Weights of a small image embedding model: width 256, 97500 training examples.
Rows from block 4 of a small image embedding model, named by matrix and row number. Rows with one number belong to one neuron. Each number is 128 + 24 x the weight over its row's rms, rounded and kept within 0 to 255. All counts start at 0. Numbers have three digits each. After the name is the row's rms in percent of the matrix's.
After each neuron's rows are labels from the 100 images, of 14976, where the neuron reaches its highest value: "strongest on" is what is common among them. Only what is clearly more common there than usual is listed. The data: photos of arthropod specimens (BIOSCAN-5M). In brackets: how many of the 100.
# fc1: MLP up (model.blocks.4.mlp.fc1.weight, 512x256), inputs 0-85
# fc2: MLP down (model.blocks.4.mlp.fc2.weight, 256x512, transposed), outputs 0-85

fc1.392 102:125142128125113160148121153098139128109105194095099133116125164102128173143197103120128111111123129111129104147139132156138103130088120106170151133100127143131097122120132140116138192157144120149173146133139125123118116124122125123097133141123104132132136116
fc2.392 112:166190116132154120152165145141100086182118122134126132177126082140130133100131074132111082127106140127144173119131143130136137093138119112126093134147130096118172134144121149114158094124118197118128132117123127151119129111124104129149137127152138163137114164
strongest on: order Hymenoptera (53)

fc1.28 085:120135125166136145037127116107146168119115149093115120143121101125114113132133198107146114148134131113057105142117141146175098131112137126147131132117107131169133114126127149160123120136116112128161111104148101128132088146129140112130159164109130120100155109
fc2.28 078:123121129148101130119132120133133140080151142159092129112155162108139132187169093124133165186121107125129128113128140186120106136135120126130167091120162113126170190100139141085100165111147144158133150123136118102103123160158129138110139133126112133146130087
strongest on: order Hemiptera (49)

fc1.485 102:078120152117115160085149116130105158090093141155102085156115128135147127173167181141121105139120132126087119165136146151124105110113152114133140126165144125159098169125123141154134170142141148137139127117127130092089109186145114137137145142151129129144133109
fc2.485 078:185099170114129134142137135134115108103121094138156129128118152114153121132130081125098145144088118155135129091135086134106177102100085061138099137135167146122118149148133067096131096139142116115112170128136126180121124095113114148137117126148142121125100141
strongest on: order Coleoptera (41)

fc1.456 120:133157112167153135102110135104119099150138129120156173114125093124102159119137132141156124111112144113080103138120107132152159129160126148150143154119128097101147086126127164105138120124126126089155142119130110131077124150120109110142128187129160123085100147
fc2.456 140:121105106119142136119150137135123153148070137129092123155144159129104129117104143114107091140112133134143143144124093090096150117166166119094127128135098169147100128092130188189129143100165135167103052154112128134179107142164138119111161130120143126143156121
strongest on: class Arachnida (28); order Trombidiformes (25)

fc1.30 091:106133090144159128089143070178147128127136168145132074113161076125111123097135157134186133165178114114111129122112145145085131143109141132138128121141107101114119135139135180151130108102122103104111150084130100126116136113135129129150137119139129115096119129
fc2.30 104:129152086123132127116129099123140149117096160104121141143151105159110116142164161138137127152098146135109171121128131122166092144108115110122170089143127130130140187083112169149115107110123110106120163104117119143115113131118146130138157129128139160144121075
strongest on: order Hemiptera (64); family Cicadellidae (27); family Aleyrodidae (26)

fc1.0 113:082140162152112156155136154109132173157126122127114114120131185114121131106153140118146112093110149091123170106165125141126102143140103175156149149158129112149097099130137148061163140124112126144106120097123121120163159122122142104130121107103101115133156131
fc2.0 114:112114150124144132135150091139130060106153140115108124131142119112113151134148109125130095186173100110144099132144156168081113116106127132167100115096126104125120074159126141157123094124168138127115149114138129143153112084074092143145089112150131110111107128
strongest on: order Hymenoptera (57)

fc1.110 100:147146126117119185096103121111145136135130131113105126114149084110089140136167168094165084121165088087087116137132135147146133143157170133148151161124104114127141109131114158112163170133116134157143083121115091118144130154126123086114144154109152113091129112
fc2.110 070:122086165130119127136099130109122139106162124090135133068145115111121134141130119143130124156115098085104082119120131181113118143158091197164090150109103092124152079149126118091126149117142127137133178121147132119128150110091101129170117153120114104105091117
strongest on: order Coleoptera (51)

fc1.61 104:067128108168149162049123103123140139105146093125137091136147078120100113129145164129177115116132109108062109140113154157158104137106140143148139115142146128127138145130136131100133117112130098108168144078123114104116104139131164135135133113149136108095122109
fc2.61 089:141095148118123112127154133126136133092122124178122129134125152095142115125075125131116150119096132125149141114125117124108140089115119065128087134141129122142078177113129165125120201110151128152111114119130143118095125132077127131135176159127140129130149120
strongest on: order Hemiptera (80); family Cicadellidae (28)

fc1.80 119:095158124109128164131123161124150116142130188118089122119124125130103176150163114127148113126151148113125116138111146157132114149099107108181135135097123129157108111115174171143139165151096122125138123134120125111144129119118167132126143114136108125101123127
fc2.80 141:142198110129152117126138085126122111150103168115142125155121124142111124115141098126127086137155158157138140152132133131115170140108137191134155136126110074115150126118124173156165099126130141135130135131136126136108126115136073110099132168111119156133125128
strongest on: order Hymenoptera (58)

fc1.140 111:116132147148167174127132154173171102136138125107106063129163103142079149110104164133134125141143139095138106150163134137122131109102108189187116128123114109124129126123189137171129125141095090131114118113130117137192117121152145086131133128114088135063115121
fc2.140 107:136145138115079128128129131120137138152169124175119101115115150115171126165161110133142156102100129126107179095128106152124141150084114102112157133136111136137172178151126124069112180111110130111123136143132131106115133155128130157085110174121121168143102120
strongest on: order Hemiptera (36)

fc1.305 047:116132138104156123161122144094115105131158082127150151104138129116130161137065094114121118109096162134156097107154126134066144120178129128137131137098131098144107095144120104085136094155148127159179160128126122144149134112112109131124139098108100126127142150
fc2.305 044:154167118129131131136106163131118155144098143083133125171095134145077134100124193128122061134136138171121103154127138110151100137136109093119159159117125168132142109072130140127186191155122104143125093124125118124150131153165125123068123123118127129116164159
strongest on: order Hemiptera (47); family Cicadellidae (27)

fc1.251 094:134125104156111123040124107115135152122112147119162119123135107157097113124138182116160138122141137144071093123154152132157112101091142129118127099106120118155096121111106167148119097138125124156107125091147115140133090141117132127145135129125106141116167124
fc2.251 105:129157109149114136124114131135151126104116131133096125175129091175069146150149186126128109170166160120077149123137150149162084155105127149130168072119118099127122197095136141099141135135129140157125152105144129129139128171123116126118134150099124163105185082
strongest on: order Hymenoptera (41)

fc1.211 096:142165167159152155066135170135127129127096169087090140154118106129086153106117175095141101124163161102073095145134144147158109129116105178140158132120092113140129111137149148170148152168103130153133109120165134123136107150126089106111148159097109144091155100
fc2.211 102:103108131139108140124130158119117125120181140175098134106136172104174125153160091133141157129099098115145137107127138147092125131131157132163108122108181144122196129121121076118135167122141143111134140134125116117124124182175149166128139123145111143159120118
strongest on: order Hemiptera (39)

fc1.117 086:146135085139111113081128108109124148130112142104173123125122113160101114121141163129163122122148155152097069125153139106129134093095130121117135118098095141142102125099113182157127093134121128162104121106118107160141097143117147127145128129130101154127164141
fc2.117 092:105166110143122139123103158135140114109093150104081117187117100159068152151155177132126098147163169110080158159133137139173101157108131158139178080122117118134119153089129143124165152157125149176127125122141132125138136172123112119109142167089125162105182083
strongest on: order Diptera (73)

fc1.141 099:104143155149155161118131162209106124123115157122105109149115091127114129138159168137130127151136148114103110134158100131136115128109106201126136131132132107150152125109149135146130125087096133148105098097138121158165134137189104105119130137123121125091144115
fc2.141 082:129140111120100132134123115131127092137173123141118124087118139088228138144172067137128119119111120085146180105133100142074158169105107116114155143138138172131176162185137119118117160125137131097127110147114128142157129123164189141088115149131114153160084117
strongest on: order Hemiptera (38)

fc1.398 106:118127094114122177159092115159139117126131114136062125106122104110136141138170113112121133144145103096150127128150098124106142170134154146119143129118165108127155115139120110126130156113132090139106153123130114137136177116153113120134112178120159110139117114
fc2.398 100:140101179133115144130106156121123148111136097139107134097108177117143151175072107123111120079089097166116137158149145141152134116168140105155090119111125146141128120099115122139134134142147163175117096128149132109109145163158107125115132088103131118118167131
strongest on: family Milichiidae (27)

fc1.157 095:140124157126116192122109137139125154126109134095062138133131083114128152155133172081134082125117103074093105117132132142118134123144114158166146166129149091148146117137129143139150154123133138154136104130156124109129141171137126096132144155104157127119146112
fc2.157 058:116028160134110133125112116122108134105144096125105123089161152119168124175160096133115165169108109100145087146127155155122104142129104140149120156127154146133175114127127057135120091106108109135138169131137124161185108117168104123153117131116112077141103111
strongest on: order Coleoptera (45)

fc1.420 106:140145155136118156098128169110129084130102171120111175156073098128086142141155127127131109157161134108096130130134131108128130170150143167125169123128125125079150076134137145152134147108137154136101113146132114152156106165162099119113145172153173129098140097
fc2.420 108:107063120126120135125121160132124163169137082138130116086134103112152093130101109132133130108108108113152177109114080123084143141178143133124078150167175175128170110138139135125146165098119139095134090141122123118123140140149127128186208152166119126163103126
strongest on: order Lepidoptera (30)

fc1.131 104:107115109168151133050138096145155143112133172114128095127137076141100122116139163123156136169160106128076125126131145138139106142103138142122128106126103099138113107151162161171113113114121096124132134079132092122132105132147120126142172138136130117081135129
fc2.131 122:127167126129105123133108120124143153128140124169131130131137126155128125128166141124128138132111148138114153101134147148111100155104123124101159105143141112110154224108130142087097148111137123121121168119135132118109118168108140146137123121126130173144134089
strongest on: order Hemiptera (91); family Cicadellidae (32)

fc1.422 125:124156139111131138149120162134144098137093151091130134170124131128075178115138137107117084132115168118129090148160065118122131110145142108127176110097075115120144110120158108111161159206142166163129109150122142140163121137114116090060108142078110125068155130
fc2.422 130:121129104120154126122107155126122126177104103132133133144095137114150119114128103135123138096127114131157161097124100094134134100162137090139104127139159151129134107095127124146138153081124123093131096158111126122133124128129158107101138118145125146171118144
strongest on: order Hemiptera (33)

fc1.198 099:093104123152141146056128105182159127113141164117121083115138080136114130147140166128157129200171105115080127144112139143113106164113127161129136119138100085145132132129172155166125140127122106133120130097141095091132109146154119111143159139128148126068120115
fc2.198 114:129167128123111127131131120118145143138128144138111139139117142121137118111192094126126134112116133130132149109123161129105139146078103103095145113148135166093164195138127131118120146117134109116109154126119123140123122166101144145121090134154123153146096086
strongest on: order Hemiptera (77); family Cicadellidae (29)

fc1.232 102:113126136129149173113120137124149093132136115117113154096132119103095165107137145126187100128113116097108099143194141147102123175182050173154142148102161137125106095125110106110171135128137090144120113109112121139129153112114136093123102090127111086116122122
fc2.232 070:117065130117134127111141130123128127122129183131160128091122129086116122103132081122130132120091113126125116104134079123130172111086112161130074146117109123112114127201121124132128156131141148158130148123135136117094127108098149122138119120131122113125101149
strongest on: order Hymenoptera (53)

fc1.483 116:125110107090156140091134128192165112116123151107089155136105102099126150113095132152121099164108120127126076122147076134117144149118114139114128148099095118132147161122105097174156150116147119133191103121111103107101132131158124128132141156132147096093083130
fc2.483 102:077137121113131121140155095126113085098149137131141129112156151093152141136202077129129146174151105130142107163116165149096096100098126138144104114141136109134148083180131159156078090109153115117128177127117133117120122073113088139153086055173134103136114144
strongest on: order Hymenoptera (45)

fc1.92 099:118180132145143150057145131138146138113106167084075128129113088133109148134134170104138131140152130095061111164127152158137115140121121147183151111136098138148148122119148146193141140151111127127165116112138123120116103133147123131135154166125137126092133102
fc2.92 083:124117156142104126106154130128110135113153130178130109119167169125148143159164081128131159153098118129154104148133138144129089116136115153114154111116133129133179180131120167094082125084143134154128117117135126107133134146131128146128088097089116132159121132
strongest on: order Hemiptera (53)

fc1.295 093:103136118182134126038159158084081127107073143093141158170095136144104114146158176134142127141133158133034107153147149119167100114093117116139139127134126140164090111113114155135125115129116131132168095110152121149128095153115136117126133164120132122106152124
fc2.295 079:104147126141115139156121128124158175104133101128116131083119129136130125159114141126132097150159112096110105172138155187055124134164116175186153105127117087135120171105136131130151136126150156155135160110129131106123138132163068130138159124099110110152170081
strongest on: order Lepidoptera (26)

fc1.338 119:119155153162140141131108157129098093132087117113137192169101129112117129097147136101114082122101132104117117160152096111155135114133130160133155143102139071147132100141132106109162151136111120152117116112126116143114125171149096101070113163118152118075156132
fc2.338 115:146123119123152128111108158123112142149110165130141132126081131106132117131109124138121103062099121128113179073135101143116173148145136126108132135115154148130137108081140147118145141133152145132130083139107118149160141148163165120102162175123134128128133124
strongest on: order Hemiptera (41); order Lepidoptera (27)

fc1.253 104:136141101120163169150131137184134129158097142154124105162113123130112168135106150155100111149148168092104125106112098129133129129141135116143115119123133127132100131142151134139129158146098146108123136134114125126142133161107143077074145155115151136111144117
fc2.253 107:151067127122118129117137165128131122152165163106105137125117142096102105086148135142142120126120103180175155158121111107132134136155136138118159131097093079125125051116136140080109107132154128144139106120145126153113132086124108137152117110117124157108136165
strongest on: order Diptera (73)

fc1.291 084:121098163175149146117114142133122131094140097108088140148097108117120127156120145139112111171142123124090114080127122163098124139175123190124118161133140078132139079135135127107158129135148122153129115099143105141168124158156092123129170142113114134093133145
fc2.291 107:098118134120127130115147139131130142132147074148165125090144144141150133117089104127115147117105137135137127149128141120087102110137091104119087140150137133116141136131131056139125100132096108101126161140139137132128108124100101126177060086165128117138097131
strongest on: order Lepidoptera (28)

fc1.439 099:103144149151132138130128147123086132113100143139101127160103139112136161120144142116123106158106151122112109135131093125176113112153149147125137142128128079153078132148153143084127196184136155147158111128140133091085112160127096135084139138099101123127166144
fc2.439 088:106108163132141132148134148123128152129104210133152122121169126110125120119107135126130143079062130105103150157109095133074166131075093127160088154125145160128155107157129118110153100136103131107119121135126125165161121140131127131135120205127124149102111125
strongest on: order Lepidoptera (28)

fc1.167 117:125160170120128140147133171128151082148095169087124140170107137133064187119150143115116093131114160121125106140156087114117130135141133148120188120105077116105149091118164109128160157181135171161126111160109139136163110141138097074068115139074111138060149133
fc2.167 136:153109111130167124125108155117115124182107105159130142130086143114152122107104095139135138085113101132142138093119093100137147093170138100132088117138163172126128119097134112148133161089135119095129086155116130128117118144138166114096144111155119146171115149
strongest on: order Hemiptera (35)

fc1.382 095:098117127127156144129113161160109159133101124109118122137119115104123121157125156115177117139130111114108092122173075143135130091128138172123144153125154143116142091131130114134149158142115150175101084130135111140133149150129076095088125153105136103115163101
fc2.382 072:110078182106149121142152185121093112139152196122141116139078140077163124144126073134117123148133116147147145108131090147133183137116143089123071198122114134123124132157130134130152165106152142124124099129138100130144128089120130151154152192121130113130102140
strongest on: order Coleoptera (40)

fc1.145 104:147156089122117140120090173135151108140107171082130168100111124108105152108182120114103127127097104116104121120115088165129172141131111127139157127108113141121148107129136129140176141186116121156139095134134117158134154112153156132143110166079135108102138131
fc2.145 090:122110153127136119102143105129140111110104129119164125099184141134084139178083128127132067153133118164129144143132103133135116100159109124130138116123098132130120148084138154129144138081152160131114063132124132076111128112145109117119090067114126132160071135
strongest on: order Hymenoptera (46)