From a checkpoint of a small image embedding model.
Model: 6.39M parameters, activation gelu.
Training: adamw at rate 0.00088, 11700 steps, held-out accuracy 60%.
Data: trained on photos of arthropod specimens (BIOSCAN-5M), 97500 training examples, 15.4 epochs.
Rows from block 6 of a small image embedding model, named by matrix and row number. Rows with one number belong to one neuron. Each number is 128 + 32 x the weight over its row's rms, rounded and kept within 0 to 255. All counts start at 0. Numbers have three digits each.
After each neuron's rows are labels from the 100 images, of 14976, where the neuron reaches its highest value: "colour at peak" is the nearest of a few named colours to the mean colour under the peak. Only what is clearly more common there than usual is listed. The data: photos of arthropod specimens (BIOSCAN-5M). In brackets: how many of the 100.
# fc1: MLP up (model.blocks.6.mlp.fc1.weight, 512x256), inputs 86-171
# fc2: MLP down (model.blocks.6.mlp.fc2.weight, 256x512, transposed), outputs 86-171

fc1.297:118146123026138072150168126119047136066115078126099134114163101152071108152096128167110160174119150127165151108133155125088133103074103167100171173118162100147106128070146078136118125132138128149125109110129122149138111141089137122175122113130140031100094060
fc2.297:141072129173137172099118134075214144208113161105120183154105105138186137136135097067152122136144143194090104151117102148134071178098161145121144105144090124103142066162124107113128107064137111140122133134108085128164131132133117130127146131124199144132138156
colour at peak: white (71)

fc1.403:085183116096135162141150158141086148164205126149094133092104142092123109123139148152137136112109113116164147162141157184157158124126108139139123235080150152157060156120122128116144113122109093117190129110109103146144137131120124162158115143104163108092124141
fc2.403:149110202114114136134130141165101140143182160147135157095123123131137131128112118100167135114124134140152110143092153136147171131171172137162131202094068193097117154132122123068114108055109066137134119133180135135102154164109129141137122141157142155161126092
colour at peak: brown (30)

fc1.243:123117162102146136111176111143112124129159121158086172101135096099147143108130079172143131087094047142116141118116122205142108099212147161120194150115107117147104180122167093113117038094196076141174147134128114152091152119080096136116055152148182055076061107
fc2.243:130108091144060126197144168088189099146039081129145191143135117127145126104110111172165170139115136126138132215176098151118081125108135145136141131095121084133143076117150138142111118166034195086131129083165103101156082080122179124145165108089089098145161084
colour at peak: grey (42)

fc1.398:112126163071126100102151112135107131134176124104101099076113067173149118124095109123164133092048056142126201117192120197135131102128163146141155174150139067100106195056144114113116108138162141137151119131181167116036119105119144149131057110117120117068136061
fc2.398:140131131149056118124150114208171123163105130154125137183181138145125126032157159182167128097125120181125121135174104158128059174126219071114151137097121098115130092135126133139123136129090163143133126126125109116193166122118124134121127100119100118129152175
colour at peak: grey (46)

fc1.278:104170124089116108135178086088099097136178107156074116122178072114126102148099144158191160142119068066115170122162119190101110118152122129151108203127129113204073175152106119102120162102152095135162205161091095113103120133097097134096102100122158148111090058
fc2.278:124165132128149152200170147104154108118226081094095133066098094138099124160111153143187126132155115105112118202152117153111042117109068109151067113170139142098127068120155139090131145072001125119120153159184141137175155093128122131134060108062151155124102161
colour at peak: white (64)

fc1.482:135108121113160158036150132111121171209191098089133151080074089112117099106112197101090121116109084159139128148151134180123128123151100153134153200079132123128069127115155105086169147120156120097157107118115132142180127128136118166133118113105105147093056158
fc2.482:126123134131087167150129123185133118142083192149059101082149170115150123154200107069122086183126115156112069121114179132110147135132208160133174116041138059132146155112135143138124138102094152142116115111108061146085070183152168125118153156168152124118132133
colour at peak: black (55); brown (26)

fc1.371:108077088087113143085129156129104154186147188135126105162150085125137106130134101104122119097077102176142183088182175164123196181135077137134198154049150138103080179113096113103078012112168129153075164124061100114116104123106091167172041122151159105150073125
fc2.371:118134160133112131119145125138108130123124123077168082163048150148118135143102132165055156110077081141132145098151120121136079137141113162024204128124130127088126052107096114116135138195110144123111125160226163134128109102117211129138161110214073122118141069
colour at peak: brown (39)

fc1.194:142173148099183069141157180109081151095161126137084130115043076167087101198142097121122151110056086117178119091168142178130131159130102143108167196112151080114090130115124073127145122128133075152136121141092149116105121102072151125134070094170166138108112078
fc2.194:137131139158034115084194122063100121230082145131178187190169119122183129013107179151161131110136103093069158159113072176135070120120147110068121095121152142136131115120117155158120107116140140143107141118130129111205167139123158134125138121076103130134138133
colour at peak: grey (28)

fc1.175:094135121060129118111164141137108145144159134158142100116143140143099145138124127147129116093056067137110144155206114173132162104130136145175123152119162104102107192049151123113106058097132144167160166130134157138058120085117170156147070080118140116147103086
fc2.175:134139122148136112150174104209159076150130121095163118199179130143125139041100106175148142108129108151114134114184094202120067144138203077066157151054148124126129151137101146124130132188087162131113141155146108096173114074079129111123136109117069158121120167
colour at peak: grey (62)

fc1.329:125102102100131084123140161143110143171166141110127097143107137136126114146158144102086109143077107148188125062191173132127162155139100147127184139070159135120101217117134126109096077084098105116091183124076089148119101130143073155109020113131167115153076112
fc2.329:132117163144163110150211173151122136124108098116164103130065163136050117106077149170093198123085097124180118141189072150121059123105070106075125130160126121095130047116115121099136151136086159105113121164254156108140176120131160121137135096155079121111165100
colour at peak: grey (40)

fc1.205:155116128133127085108105147079097136100082110154162116112144155125139148125103154175089134074126144154165094149150108127152147088192152153151137158032134217115120146097122103074124156151088174159099111147167058131176194140102155114094076080102122097166097138
fc2.205:120089142093120120124125162174171104075160131199144147154073063140162128095083057106124122101164111079105135159079118127115155152119085038158090148186096121091134117145117155144128156178213119134137106132183194139100156082120125141139146133074097063141127204
colour at peak: brown (48); grey (42)

fc1.216:088168145105135191130105125118110111097141128168141067131093129185118072184121094172165118070140147067156122129189161096093158120108148142132119180156160180157082114117128095097113136142158098140066151083139091131099148066116141131186090099171076070169138031
fc2.216:151165148131161182113169115164089163125119127150105169064139160108127116150098186105165122163101137159128116110113183197126098136109142135181181196096125074159113121112133134156145132132103100124136125125144115134157085148117134136129125135120180089102125109
colour at peak: grey (60)

fc1.438:074137114100080117047105116157096197131112140086138137142165120138115091130136132113138115086092146155130194061173171146097207177161100137106133167090188104119043132119083098139140021138147151122140134083096076142129071118105130150164103141181080102119110120
fc2.438:131122189137137119088110131122100100076189083099128122181123195153091140166106137175136135104151094065138135053095092061131123131151061140079092151179132194123132073140137117140127134122081149114167147170123157124105144065122096133127090087135100129143162064
colour at peak: brown (97)

fc1.475:099102118070139093059154138145097174164150097120145115140148112134156123139161148110093110152123079167126113081189114101131148118166133157090208155090151136132096225087139120098112053092136114163145174134071059163130110125093081166130017127135129106159069109
fc2.475:111138131133126126116226125168102136141098058094172115135093143132038117109077091173031141134105093139194112134132080137129069124110104154077207115136134144124128095116132121109137137170132157110123121134232136125156101107159187125131116114151072111117118102
colour at peak: brown (66)

fc1.39:136092140182114171091095089123129115080122103110081074132161122133138076104109145139202118178112126118159114165133165139098145146160130130135143170078099103160119137115141133140136112181114091063093110083111176038149141103108126165126099163146145179093160113
fc2.39:146066154114119086117113111124110111171078113147151168168126156128143157127062165077095159067152167134048125115148083090117108149146122157118110147142143146080124052138129124092127150103100147115118134170206139144149150145095109128121117092126098098129123151
colour at peak: grey (46)

fc1.468:137146093122162097138169109119111128135116095116114136130210154135148132146108181112094130195149123118136118102131101138144189144173148139164114157103190091118117219158102101111161161075101128118069133150151090073134112142123114113107112091168174168112128119
fc2.468:129176054126126128191113186149148115058152124161096153130085118132103108187111112172129099144130140094110157125142155127126081171107072095187108110131087067138127120122116144113118134138135139149150105104143127124093122094158158119128144152113111101143108195
colour at peak: white (61)

fc1.49:126149142069138107098148126114095110173174151103119133086061094144137107121120154109141119066056090126113175068200164181123147110155124147133134167141151077104116184102117114105097117114157054152103140159185124117077135129125159142136087085114151113074087112
fc2.49:130170105104068107161172148152186120107101119116140166194164175125156117014096187150161137110149116104140109140170125129123071161145155073092126117119121109148139132129132141178136133160078145149122122101135128116176114164110138126120125133142113098124160189
colour at peak: grey (33)

fc1.399:117121136147131137131129118130092184180152131147102131060122109116114077093122163144154146193090085142189131141151113154124124116080171127126180233103195122177000174096127108128148104119117119100159115119130114104165128131134120168148112109085156113045131140
fc2.399:135112179110129124109152099120081133188158130152091195112171091104166123087142092136192142145170099151135102161167091179126127085148203158141151209083086141136121160119108128093115093119167130131143143120160073122095126130077064129135107142075159167136088106
colour at peak: black (38); grey (26)

fc1.456:088074114068128123033122122111102172216147165091140109158151089132150127113143142122097119148120077191103147101172101151147123119159108163088171157079144136125105204079124131111108025114153154176151170136104070155147120132104112153139021121117112095151064104
fc2.456:115151143136112073069209132191104134117088061093161113181092114138079121094118081157037145113100087139174115119128101139131080107154132176033230114114158141127132124112132120143126120206195161101127125143178126129147063095122177131132148124172051096130132066
colour at peak: brown (40); grey (31)

fc1.220:101134138121126182071105103113111174207195147146074097143131123110108073123098128172146120168142131132137128124217126134173142147129176134089093190094135173160004143110105113127135104194205144180077119077131106133139130095110076111169092126176109095177144122
fc2.220:127159131108114152144124128113031146091116115169143124117151223116186125161112214088110128145105102131134128103168177145138152090187132148107217180114097147131128147119127134148121128053160166110145117121181118135107084170118163123122139151144133096135089070
colour at peak: pink (92)

fc1.98:106114135147119137142114109108087189173137138145104132059130110117118075087122161141142145192094088148152136151152108151132126102079172135121188230098205119174010173098126100116142102127112140109165123108122107103164142129134118151138108111082154112035131142
fc2.98:143093173115147114119157110115105125194171138147085184121160125108141125069135120126190163141171099183130093169207073178122118059163197134140147211086082135138121153131113133127120110119161154111143145118145068118140112140081049130132105125072160141137092119
colour at peak: black (28)

fc1.110:141170156132153167134098090087133121135130136174208171127134062092191129068096076146097132144150087126126083084128153148157119076166092118111191164154130123174059155132147131132135138187179123159086133134156128094093092091043141150135131118124159131092084118
fc2.110:114134124132141102156162153093107130112144110091045073152163189139066134170129160182205142143155152114077176154179049137114084124138110139120002087098097137124122079136134134082136133137027126132127130131113150112101176091113072125124062115140123143120156131
colour at peak: pink (88)

fc1.224:088109142099125135141138081120129149162186145114102079073141022161167163140101030155191154143132096119084159130130170127102087088141098161144130152131110106111145125090105115070114132094116143142128181148127135168124079118070120141130082119100104129110111090
fc2.224:147117131132130144065129120142122098178153146112176143179138135132128118033129218154108126119133160162114122162092059106133081126138073102078097071154107131086123077118123119202127115105160153091123138152155125123237217140177109138138138115116125181139129139
colour at peak: grey (25)

fc1.242:134088151119140135157115137082124164157150165167139123121156086105191103104107063131114147151153125087119133153151113122180158094126122110117161214149133203119064139133147127094137095165174172116125138122162153080105120065114116163138036124108123149125134114
fc2.242:136162131163132112144051129104085102116071097112129158129202213115174131089190170163180124151154153113132106135122030067134083077106144111122058156128099163168134080140136130151134147164116181132140135118084110112126158127135129124127129093105081168130132129
colour at peak: grey (46)

fc1.321:104159094152105161052172146091130144092177078095106163117160112120117056172113126131157104146128112096078116113183105162122162139095125137102117148155124188167110159135191142189085120143191112151151182083116147108095086128153119177164131156143172124140197118
fc2.321:107085179098040123113151157132173160157110152188140161136148094119203119076124025131159130143129096102084132127089114141137179139134140099171157184153057163101106162116128127051158106184241119141108111124129078135099135127123120132132136148125155137137090202
colour at peak: grey (68); brown (29)

fc1.160:133071118115114156109133132155135122181148098095108141133151105110166102105150143129092112131124176143177155104151177220142158145109223120124221190090156084120020151134154130088166129137164122058087139112108086117170127111154123171117128119122136152050096154
fc2.160:143119195135158051172135101165122169168138147108146055075045104143125132142210119119153128160066120159176093131154139130128028127084174121117179127060134087126134091107143125090117128114082130116140130125110131145115121141130143112121117130144135149118138024
colour at peak: brown (58); grey (35)

fc1.86:123131091134116131061115123107128137143099122112158152147177152132117140103113137150123104054139163108079128115162092129089156113142000128116093159132132250129088134114159137126110110108146159124134155094125158138162137112104122155109072097107095115152112138
fc2.86:146107193146121134084057115094158110129139109080157148160129179117101130122127158144130138104153130119110152126144092140101160139136086128051081154185164190130115106118139129143136132216140199132122135149113164099170152084105143140135102094113062098144186107
colour at peak: brown (63)

fc1.336:106161087098107132063144147111046177145120163069152121136138129186109066146139131146112111072067159146155196110209169167120134145149172172123180157096163113122071135098087092144144049123149112126128135094114070144145132133131153151169085149165089114122071116
fc2.336:137182160119151151098135149130139083081160088127171101172103205138069153155140173159064188079162100086096169142103087107132155115144089131080100167203150190106133060129108121178135118170080133130143133159135155129119163043130142140137131091148064107103145135
colour at peak: brown (96)

fc1.108:056171115100112125125140047115055121146130137137088138113159095162115100108111131163150154186127087104108103138136084097049127130092078162096087209127194132146102182132108109118149096136118106102096157145117134141164111139112118188118108116096123160077158046
fc2.108:112095119134071148145092141094126122219120190115130104167157127136120125049117099163164104084116167133102166142146100175139129117113177103167132153055068184126132046134130146097158130149104135128138132121176102124187163150186143118129106131081082168138139153
colour at peak: white (80)

fc1.259:077167156098078120115153130136107145137188122185130165130103092149150125080098103154171126098123058133108178155129185136100137122124154157115145121147145100179110130049168126141100081174233142158089106071103116153126067087125141165162109185115060119112135112
fc2.259:128182106121117115205055157125112096050121089184157168168093078128144135170118123144121083148153138060178100128125176066141134188100117095186152091175054120118136143154123124165133138097143068144135119123110147123055136106130167112113110138124175086156106181
colour at peak: brown (48); grey (47)

fc1.511:116113134072130192082150090073134128152138102130148128096156097110188102170141084081134104115109123122125150071137158167098140114169097137123155145138094147145121139098151129098107071132184088134140123122124129146068106100063167144146113176156161099113061099
fc2.511:109178069105119173103171100097127116196154166127159158121146129120214140107123195087132088146153100132144122169110143145102165133158131168166159112160168153141127163124097092156133118094084148111143120103127097139148040117147159140146185123146165155099113187
colour at peak: grey (25)

fc1.185:094100118154095145024166076093111095171152140062127138161198063103171094092101149085166134113126149164121145100152110180144133100163166156091104141115155174191123155093182111153159081154155167121097205133111114073183125128112173155166092105161065147152102111
fc2.185:147144133140193096152137149081082114059109096118137115169098184136033133171120126105064173130113125087131149150145145093131105138125073140121106114138040167130132042178110119142123131117121133148139112118162187126077132143115157128129205130144137093153163074
colour at peak: grey (26)